From a checkpoint of a small image classifier: 194171 training examples.
Rows from block 6 of a small image classifier, named by matrix and row number. Rows with one number belong to one channel. Each number is 128 + 24 x the weight over its row's rms, rounded and kept within 0 to 255. All counts start at 0. Numbers have three digits each.
Before each channel's rows are labels from the 100 images, of 14848, where the channel reaches its highest value: "patch colour" is the nearest of a few named colours to the mean colour under the peak. Only what is clearly more common there than usual is listed. The data: microscope photos of single blood and bone marrow cells.
# convs0: first 3x3 conv, stride 2 (model.blocks.6.convs.0.weight, 96x64x3x3, each kernel summed), inputs 0-63
# convs1: second 3x3 conv (model.blocks.6.convs.1.weight, 96x96x3x3, transposed, each kernel summed), outputs 0-95

patch colour: blue
convs0.82:115116187112141138069112111129119144110121145106160130157164111126089173076145155112149112148111141125126113121131141118072092110119100112110143149125111118141137101131123159174125110119177126
convs1.82:147077122096133120123125118128121123106160126133072132098116098101128139116087121119073152116125138121064106078095125087106147112139145139123161105131098096151141112174103106108138090122133128129091110148099114079140093116110112125103109087084123090125117110115098105144128115119130127132

patch colour: purple; blue
convs0.52:090109165131085124122093107183136133133141090145089155121115111092133118095157125124151134127093122134137133145123118113117133141126141126142143107139146187133142062167114135150107111151079152
convs1.52:152112143142135118132126138123105134088107107152150050112148136123148161060085129133163133146130127143124160138136139159161142158110114137076125160128152141126139112124110140144100140167136144108184148081121138094116163111098145165138123163138102109097141133101144161144121131165145122115

patch colour: blue
convs0.7:126124138100145104151149134140117135108099137118148116134137122137118109099126099139205081181139124114153118122099147146107099077105120133087124167145130106142119083176131118124135134138140176
convs1.7:160094162124121182099131115144152115098127148159100125110096154112120094138090140154095110131111128084096129135140113108113132107156120100127142087184110141111182110129090127143130087121164123151101145112095123101148092121115134183087143101129131123160165133115117113147158129121097136135

patch colour: blue
convs0.10:100156127098125134109091112096142137139134129107127159104117149127099167130136147131074129203083113116138098153132107122089169139114133108150113146141102142133177103160090118149128132130146129
convs1.10:133095102107111176121141154123127137158152138066079124076111114155129147127088122166104144157112122169109133108134090117151127104114138147151121119115090119164154133160103100122173113137132116142103085123116084118128173125104125120119130140121109129119099122097126108142129078064123128122

patch colour: purple
convs0.25:094161120115099089145155153143099110084168140104138120132087148116139109110166131143112122121131092120151146146148175147067114113155186163142144113099133096114132138136132122112115143122101121
convs1.25:121102146121106149118141149101134110123122165150114158134123071096092149123140101146128121179171118139106091127108139092136098147145100158148134117179095104148096100141145121145140126139107108141158109121107137110107145120142123061150091096132156126140119115100113195150117082122115138144

patch colour: purple
convs0.37:114168139127119153106131088124113117126135158089152162082114172086144151134124115128115135133155107132155146170091154114108174158123119089090145122118121096107092124137113120079137141127119165
convs1.37:123126145121108181086116111112129126130098114104066169112101141113135129108094159105134156159177157161102138119128126135134135147102124199113135088154119098128150132185152132107112154134109109170116118144142117140154071129123115104145108134136142121088149122098123138124140165118151138105

patch colour: purple
convs0.17:093137117144134121095132187131121128117152104146173099139111141150110122125094116181114115109106116106159078135093152155088108122122149110110122187149124106116114130136104106096113119167141150
convs1.17:130122120122114082128121126117137092089153122113082165143091161125120081153118139113119106134160152145139163140115087149103117146116145113082111105152098114125130161161123155126141086095126119126123085099118112073147075103086115126078107119153139128100155101121123144128131131107093147106

patch colour: purple; blue
convs0.74:065131174146151132131102138150135134096109134084123105140135121124130139081174145129132132140111138099098142148133148103081098132110171123158111142084138103148125166128132141075121114146104144
convs1.74:091144112104097131139112092134083121119127170159127063137103105138130115118143146131110142134159109166121112090139120072104120132091113122120106124139111140136143119154135113117136085068070129132101113150115159108124126097095117103135074112156107086115109127108113138155146104099096131118

patch colour: blue
convs0.75:146129100111117112140116130123097142087140174122108147165184137177155114120124119130118126091121106171111108140111142132133150140183139116072113085129139125135096145095119173095136111121114119
convs1.75:077121173138147094136124107167057139161152093153147142145148122135130124154134121113122170134106117098174140157116142073127137151129097167118119182124122132126115126143136104137103139170108118109121116097107102142108150119147136089166107135119158129107148137149135078137102116129172146134

patch colour: blue
convs0.84:144088110114094133087143132138109142127142150090136114118190148173160144144128103129103120102116128108149150156090159108130083141161182088147159127123140130147122114133100105118129096147100134
convs1.84:106121135115142050154087138135120180144115131119145156172105135099124105151138094095150098091088160127114179149151128160097119136118122112104088148138139129144125134109126163117097136143118135107111135120146174114163120123109071156157125108152135141127139094119111099130143100146137165107

patch colour: blue
convs0.57:105142150112110116096118094135115160115065161120153118141143106141116080118085134171162107121123124160082141151154132146137104125132121126124136172148136134139154109121110172134142122123143063
convs1.57:162110098136115081161100130100109126085150101123101137128103117130140109111109142143075122093142143097110153146129117113104109120102120081149102096138087113137124167158082133104146106137096090114109107117093119113115088127147099098067108083120130089099147115119125102138126135104122149117

patch colour: purple
convs0.46:101136125126115157148121130116129155101141155147121100142138146105103127100174100110129117101121111153166078174132093101154123133167145114123125123121146133076157132154186107118132096086132094
convs1.46:069144143144124131133144114132144104124112127167179116109143132126098122116163097144122120132062153137167118152113117153091143147118163136123159126123135133115121126090141115155135123157165170123102150080161112133134091094106161159136156124091160130166137130144140079136101127132155112177

patch colour: purple
convs0.63:138107111109149120146165120140051105130114142089129159154139163121121152142102153156119133058144120163133109149127151166105121111109133160113127117117132169110105122127109155105148166132135152
convs1.63:129151178177154077150170145130101117112101097160166118115147148138121119100136134133182124111106115133136097106091132096147118142138147134156123139134109148107096144110128167138124162065159110140136130137148151136119138134111166153150113116124117123133119118121165148105124133198083109159

patch colour: blue; purple
convs0.56:120122167119184127121080109160139104133152094142132145111107136124166140103130137113133102137117128163152103138123125108110091117106097122144192090077097156116129101149122108139123110086154115
convs1.56:133126149084112137107167121150098114067110113102138108102128098137135148134139086146149128112155106144112125128141164110124147138140125167105159166157185130102148159088129133126095113139156132095106119099140139148135095116099175153111107139090096108123110153093151081121083143147143121123

patch colour: purple; blue
convs0.40:127094134125113132151158140110178119105123101169171106144131141118150089177112105153119141116103146103104139096108140151094093163169124119111133107146169138160095156149113152160116131114148108
convs1.40:137129117150129110119129143114125155105128132113126125134125174127118131187140151150132128130160157116074127151136083087144159166118113115112107095140126097128146148096093166142146137114155107160146130130164181154169124166138087129126071132135179120117113136152153098078114133132102130151

patch colour: purple
convs0.3:105108179119112100147159135143140134116159139113155146132123131135106128138120116170146152140098141100158118142133147130106113128137126108094132104154108160156100160051137131106083089150075128
convs1.3:090135141169155112180141114088125176126178124107075148142128146162125122134111125097100144118113135139126113173134071124124113130111149119136144083133151147138123156115104167125173152059144122143146127124125095133158157152116100127113141149127118148091117119121147123081157117128131119162

patch colour: purple
convs0.86:115108126168129144094136083123149089142144126117161136111142126120112116148137107144084060189108122102126152098093162169124153110111116127129129159143131094117134131122120114154133160147087105
convs1.86:144115076104105180092084100131155094133123117075061155126120140115134130136082147126127144137115117139093126117126124121116113091088103097121092096106062081108132122154104107114110114129092135131116118115108101112131107128120130103131133120145129126112121126107125142100120122074098125090