Rows from block 2, named by matrix and row number. Each number is 500 + 25 x the weight over its row's rms, rounded and kept within 0 to 999. All counts start at 0. Numbers have three digits each. After the name is the row's rms in percent of the matrix's.
# short1: shortcut pointwise conv (model.blocks.2.short.1.weight, 64x48x1x1), inputs 0-47
short1.0 099:509472478476466459467540445501507498529467495472478527505509469501542517510505547496521504515507540525499524459508474478515492464471495468501516
short1.1 112:535473466494472487488469528476488503488509487505455455531522503528492470493531492469488544464527492514535485497503473467534484528485513554494477
short1.2 081:474512545525511520484516495582536510468468507509503490458507489514477514488489475486475485512498491482513531491556494466481450507498495480525517
short1.3 086:487440458506449504483498537488494503507502540527480474500471484497501511528475549488515535514549478497490473471543478508521513477511489479509529
short1.4 080:531534485467493509467511531563487488449493503483516518468521507514524530515475493480503454502469490476503495473502510497495479555538537487475519
short1.5 114:497508487528524528514487503491496516483519470504526513483519521543504473422511525514431506493488493510458464524508475485472477476467501512469505
short1.6 113:495508527530520517515490467493495494520469497538493529498513466517493498463528492513511447470442529503498487503509487548536483476516458452470514
short1.7 107:501462478491525474477482507484520556543556512516482504501545499532493499492502447515487539486490483493524464530480494493528471521482459498492519
short1.8 090:531475493498516449454502525520523493529513502515486507525512468486524509531521459474515497483473511443504504539497536459539504505515484550506512
short1.9 091:511532530470512514503504496513489486482466495520475474487560483455528509452479496532489490519466525496551520512509458502492488455485487511534469
short1.10 108:494542524514480508525474508500500500463536488496489494467549543486479488527521459485457512535484504470466481501534496504459484503457496510477456
short1.11 094:466508547541506512515506492520536476475477460499519522467474495455505543464471517517498472501519507487503496479520484514461490545482531498529458
short1.12 101:507497513537503507493521478554478508523508477485503482523523489465442490531537501522516462505476510509498501427499530487467477518518500510531464
short1.13 088:494509534516506511464486503534515495552494499486523522544519486465534473508525491464478506449491490470534471506486524471523489488490503558484464
short1.14 092:492539527519550453514484454471499515530530487474465510509487485483503492518468528518517535557483496480504524507503501458462482479479507489469489
short1.15 097:496444488512500477487524499522504487484468487461486515521527494464505481480479526456440541493500513540527516502481483477559501531513484520481505
short1.16 083:443526486488531495472557500528534505498477518483513521492518462523508490518517482487463504468543464466498515508512548507515458481475502478506515
short1.17 089:533503493564518513494472537493539513489538533498499449493479515515471479532481502461472487451508490467526528513491485531493456502492504489489492
short1.18 107:488478520522542515501522483521547446480477496557467481503455491507517479464512510478524515517531464487491497491518506512532510462488528487461508
short1.19 084:490461475509504515468510522534524491508492567531479485530433487516490505495476511499531489515482502505499499500500467500524527462485440519530480
short1.20 110:547458493529508478464510533495510540511493451510461487508485493477470524493514466495489470507453523544511472532476508503504525503520514461512532
short1.21 094:498486480532478508488509514540488484541501496469508495497468466500488465524542504505545460498513508496476529468529467556456461491505499485519465
short1.22 073:518454466543504501449511523511540479504495525522513523510435498494510488519477500486487521534466493509502500468502489535516543487507465470510461
short1.23 108:527488467518521490503501522496478486512522449524480448474507474492529544543521475493463484472521537525464507521487489500454509529493525491469519
short1.24 093:505446536516505543492463515494514490494545462492543507513529509437515483479507499493505492491478467491520488451522541486491498543506511481517505
short1.25 089:534514502471491472470534533506495485458498483499477449496472469522496488493541479508482535492467515482542489512484490492517558493473489520518551
short1.26 104:513494524549516490493494489506471497534479523515483423478499466481475506535484535502526489513511490492533483462543477510509495526503511458454512
short1.27 086:515484483518469500472532515502521521478490512521499487527533467481429515484483475495497489482487533480578495479522497511525492535476494522494542
short1.28 138:490533459463505466490519541459540508473498465480469512496496476503504499460519491511463514504488519515524534538470476491541492491466495498450516
short1.29 087:481489505459478471490499496472510521539539520529479472519539476516474497482548494517475494505473538464512522464494519491479484556464515502530522
short1.30 116:476486461509513452527456481516518504514490477536471525512499476514474501534503501501510500477514459536445523559522490483462487507529486486516484
short1.31 095:514491479534497489461529522542470479436476512493488502476480488512492468531491529518490548500516534479515504496496469511505507513486435501481541
short1.32 106:501528543533488560520479499520472468481477471473532518477472461493473496496511516514498476467506475505478517489517459524493488550470491469494467
short1.33 095:504491484468549470498514460487487509548446472475469533483474480532494525476509518502502534502520513512462509526499479491512501471479495465555515
short1.34 094:536493517534472502483512534486506516551526513525498489573528494491486476520503470482518482501465491496487504519457533455488473480488517529464515
short1.35 122:471496429477497490461489488504522498554517554523492502511486480510548490525485532504506534476544481483493485501509463488529507476493486514533482
short1.36 087:526471493495496499464460502493466505506484539522463514508477489492507517479511462497490507492477462553487500495523547528549517517506537524543457
short1.37 132:536505462499523520497490414502502492464489509539475495509506510501528508485539459498512484483481483521473505468473546492490484534513540477502484
short1.38 091:479515480502495511465499486487516507548472556488512496496476458466530526462491458492497511480502496482535538532490491493484485540479537548523519
short1.39 080:498492482522507469492491506495454501524503501519507502458494443525574487550516503492484508483512521476475496524563465505479485518488489519477516
short1.40 108:540482494522484491508508484566511508498487484480501518499498510517534461509520519495497524525472511498494524432464495458482467542491543499476467
short1.41 095:551486526482491523525477511471519532516519521486474513527503497522428471481512502492497505463516495512489461513453494524549495524491479518490457
short1.42 115:505523496490490517501495576455509496434504477499479487440509517505476511477481481501498494499504489527466484509532530523525507497486547473484474
short1.43 103:507468512493494523524479462449508525504477480467492505517516492533572490480517526500490482465486496517526495502468527447475535456479511505512506
short1.44 088:495539559478513501512484518487500484507501475494503467487481474485496531523511456475481491461478457536505519511466520515507541504481536563481502
short1.45 115:454543481470550473493497496439517520492489491482494536518510459504466494478526523522482499528473501496494533509469494482507470496487519534482453
short1.46 112:521534487515532507472453439471518507510486538456510519458477487512546523499469498500498495468485476517481489462508517522483512536476531502515482
short1.47 094:498484468529493507492474499497524523467502582517503510486482455476520517508518470482466534488535529451488491482526512505509508506516465509523542
short1.48 085:526466516512454498481531556484466503491508481469513464487475523496503516533479532491490540491534494480543479490479527502510504443516492497476535
short1.49 086:459516496489473521471493503507522497527566479459539511486525482478496489529520498503531479526502493499487552467529488480484456511448516477493487
short1.50 122:478490526468503517492535539490454509496557473453475440529512510498486468477486500511469486523482534512542497522510533501471515478506510504489520
short1.51 123:492465451509458499433469530492529506518529533530479500538520487492495506495476513498482504505504485498522493501520499535555471545491517505478465
short1.52 105:487504462531515495485514526465526486474519544544510522445483491478502552496477447499524502516502489488463492522506465508478508493474465463479501
short1.53 095:513530496483533476507508498477463494534481492503458491541539504523444508504494497488526496500463480493465458520507563467501475456502520521502502
short1.54 098:478478515471534479547508499481490499474508539509498473489502482501556469503529509517443498509535465482541502485463498478506525497458490499472540
short1.55 117:515543483488491476477544464538480465495441482495488511473493493471496502531472503478482458524486473498502526530542543515467490476479491516500478
short1.56 090:493486490507492505476540468523507518475518500513468527491535490512537499545522490494448527466532488483533441514503523506491477481437493507477487
short1.57 100:503497462549553553485481482516492475490495449500505532505468479503480489487513526518505526468506475537480483477508487509535507552469502477496470
short1.58 103:495453447501519511497476482488517499489511528508495441542519481511487496518518524472486533482545520539501542486480514489527467486507473485500552
short1.59 101:466532507503501496495488500471481465454488485520512535481466519493542501510513484471526507524458509461500509546474514543493514483521546489454471
short1.60 098:499557524530516531500542449509513478472517454487526529503499471490481473487523481499483521502486461484503523512498488456473471509463488505493452
short1.61 081:502508510522521500503497545542530475526467505504477477466501470500546515505447494492513472525464502478505502519495510495481485436485549461525509
short1.62 099:488547487529470533473502497551509487489497527472512506499497508486513471472510519485467520422484505486502521513522457503489462487449477515506515
short1.63 096:507487471459504468472518475528470509488491502530505519498477501466502500488518455482544492495499505453526503484491511484498498547583491514466526