Weights of a small image classifier.
Model: 1.04M parameters, 32-pixel images, norm groupnorm.
Training: adamw at rate 0.0027, batches of 384.
Data: trained on microscope photos of single blood and bone marrow cells, 32.0 epochs.
Rows from block 4 of a small image classifier, named by matrix and row number. Rows with one number belong to one channel. Each number is 128 + 24 x the weight over its row's rms, rounded and kept within 0 to 255. All counts start at 0. Numbers have three digits each. After the name is the row's rms in percent of the matrix's.
After each channel's rows are labels from the 100 images, of 14848, where the channel reaches its highest value: "responds to" is what is common among them; "colour at peak" is the nearest of a few named colours to the mean colour under the peak. Only what is clearly more common there than usual is listed. The data: microscope photos of single blood and bone marrow cells.
# convs0: first 3x3 conv (model.blocks.4.convs.0.weight, 64x64x3x3, each kernel summed), inputs 0-63
# convs1: second 3x3 conv (model.blocks.4.convs.1.weight, 64x64x3x3, transposed, each kernel summed), outputs 0-63

convs0.33 093:089098128144129152167148090121090142129156144144083136171119123161126108117146152128128140112109154118121140090109105085081156127155144131102143118134110132148099114138097199098125130111128153
convs1.33 073:129145145131120121149123094123113108137100165127160097096155176118144100135137149110136133139120103139140182133114101152112095129086130139146063074136131175099170126150121141115112150100129132
responds to: smear: peripheral blood; cell type: lymphocyte
colour at peak: purple

convs0.56 092:128133141139094140127099104159124157111122138132125100104135081076094159109126130110185074120117119131097082127131124136151117136172118103123125145154164112104143128144177183125125139138142117
convs1.56 098:130122095101118148144134144135171116120135135127147088164143130143145137141124160149164161138141101129149133150116113158092104095105119125155117144139184135154119138139085177147065134127156174
responds to: cell type: artefact
colour at peak: purple

convs0.26 093:110122146107144154114182136123169104148087134107112139112149156073137126143156149156114110109128169143127090156155098131121099092098111115100099121148143127122153129069162127103123138141119158
convs1.26 111:168121129150142113089130178136125102118122126137083103145130147134122131124166117161095114128117109120175127146133089115125075145099161129080089143145094150173169118115121114144100112146141115
responds to: smear: peripheral blood; cell type: platelet
colour at peak: purple

convs0.40 106:148161133122144128182131154125106095127106173118162158130154120130100125085138176106106160105120109125090097139132083151113121139122131128133124194136102078109131124116119121113128102147162147
convs1.40 093:144136142126109116153147092136111175127153087117121130148191101121136162148087155150130105125177148114112112165142128167103118077115118107141147115149134154119130141121137138070141149137157107
responds to: smear: peripheral blood; cell type: platelet; cell type: erythroblast
colour at peak: purple

convs0.12 076:159108145115132135127130114139078134139074135105133108074103082112128127107084131105117146146127123129147101131111141120109127137145093189144139165122135109121133140120203154115151098150114131
convs1.12 115:127138144183167144165112084095102157131119123070121091121110084155150129126113127152142137159129133142140110133102145120133113119096126101125128117113120149157140109112117131095055091151121149
responds to: cell type: lymphocyte
colour at peak: black

convs0.3 098:149152176192128142136144099152130139149135134154141100134122117081100150122154118089108089133109153117129141150169117140085082156097112124117134113145110167104107112131135121159133124132075137
convs1.3 094:134123167151150130133121135149109112108148102092151105174138121161068115102125115145103162156099118129135150124108144094153154153112151167175103070151142124090104139118137134114153130122115152
responds to: cell type: lymphocyte
colour at peak: blue; black

convs0.24 126:174129104106120136116090112116090128117104122131132110130127180144141149113159140121141124126153093147124156133100139140113090119172145113147149128096178081087149090172134080123129119105111148
convs1.24 103:116147124149105143094115156133146130163136127145090123080118102098131129111146081101134138132125152141142110140098094105132143172192085156113147114126126161139095149123163188135122110134124114
responds to: cell type: erythroblast
colour at peak: black

convs0.38 101:111140122119100110139165144127139138139137160100143148104126135099076162134148168116140117109129156151141117099154156151096118162147093098146101163122118058139147125145158115111173094116113146
convs1.38 092:119138135112112175134103138135120089119086121127089122131142082115083152117146111104140130119099113110099111074141119187117118092094105160121081098133110114128137114128104140126150152116175118
responds to: cell type: erythroblast
colour at peak: black; blue

convs0.42 106:096110131154113130099111128138062105158104118058116111131146161111140142094123122145118114134151121123125130119112149101134142104150103128125147159106047144127104149137151144164118146132154158
convs1.42 081:117105115123119161169115152131146165112107138074155092125190140145129114156151122151164145134120089115155151155098133124130096123136113105094114141117150149097107119150139143097088166118141092
responds to: cell type: band neutrophil
colour at peak: blue

convs0.62 095:110113159117125119174143153114163150131133150150141113153164083132120076117083138151119140121127152165136121154151117145134113135113095082076083139139096129138135138145139135076107131120171129
convs1.62 090:151137151098136177124141117142133136124113101128132146121128122087146140129120119107108150132092126135124155134174076070126163139080117059113087113116113098155103107137124157096120132152126118
responds to: smear: peripheral blood; cell type: erythroblast
colour at peak: purple; black

convs0.61 094:117118147116120131158156117158149130131097084134088134128135110105139113089139071081164165129116129140102144104087125150132146115103081129137190113144123172103154129129132108149155132109144118
convs1.61 091:144151148118140098146156136097127158117143142116129080161137145139162138154095132122112145128188109183152161137157155151115102146088125113111151121138148081148130150130074128145128142106095129
responds to: cell type: lymphocyte; smear: peripheral blood
colour at peak: purple

convs0.43 094:119136098114112102102151148132106146106135167162154109134115136103105139128093151105101126129105121121153108130087126156110126142172118158071082170123151124084177159150153119116113111140131157
convs1.43 090:121127108140116102159086160130106158108124125142108086156108121136118098133153118170150093173136118131148133124107121131126156121099186126127127152142050129120163119105103159135092118158145132
responds to: smear: peripheral blood; cell type: platelet
colour at peak: purple

convs0.13 089:140152141121149129125099144063136096129170176165131126135121124126122141146114122146118067119125130108120119096141091132141066074130143096149118131128109133113124150121115150136150120142166079
convs1.13 102:128136120157166102104145141118112126130108112100141108119106100148136106101153208118152133141107119110132158133136125135128086074109090118125117146118132153108147105109110108121065092114157158
responds to: cell type: erythroblast
colour at peak: black; blue

convs0.63 126:099167131159144122155101171143097161082130129140118128128108117128143144132103120130109105147106086066150103140108144117066166121078147136152127146111128160139148109134143135118147121161153112
convs1.63 096:136108114130121083177168104139122131090144146150108168136076134139126120171158131116119143149142127127115113130088162167144154085102078107144140133134135139084101124147107105151118132087126126
responds to: cell type: promyelocyte
colour at peak: blue; purple

convs0.16 114:148157106084114134115178140135138115114171148141156091118154139138052099114110122098144130135114123177147137135141090128154118129150110143096088118149132129096149139093134146101103145093123116
convs1.16 126:129119114084128121121129090146108149115126109122080128146113066117065107129135165099127100103117135119101109095145113140165132109101146133131139126134079120125098158150104109122189129114156118
responds to: cell type: segmented neutrophil; smear: peripheral blood
colour at peak: blue

convs0.25 098:111168182111146128087171114155156128127118103129136147139117124134089122160122129111135136144122112152120145115105121118117123118119097092095091114134140114044121105123119164136152110138146185
convs1.25 113:145145120079108172163117128142114110128143182142134117158122128144113151125112135171140118112143113122153144129126145172128131092105130182105136162194133134091118126122119104175141163134141101
responds to: cell type: segmented neutrophil
colour at peak: purple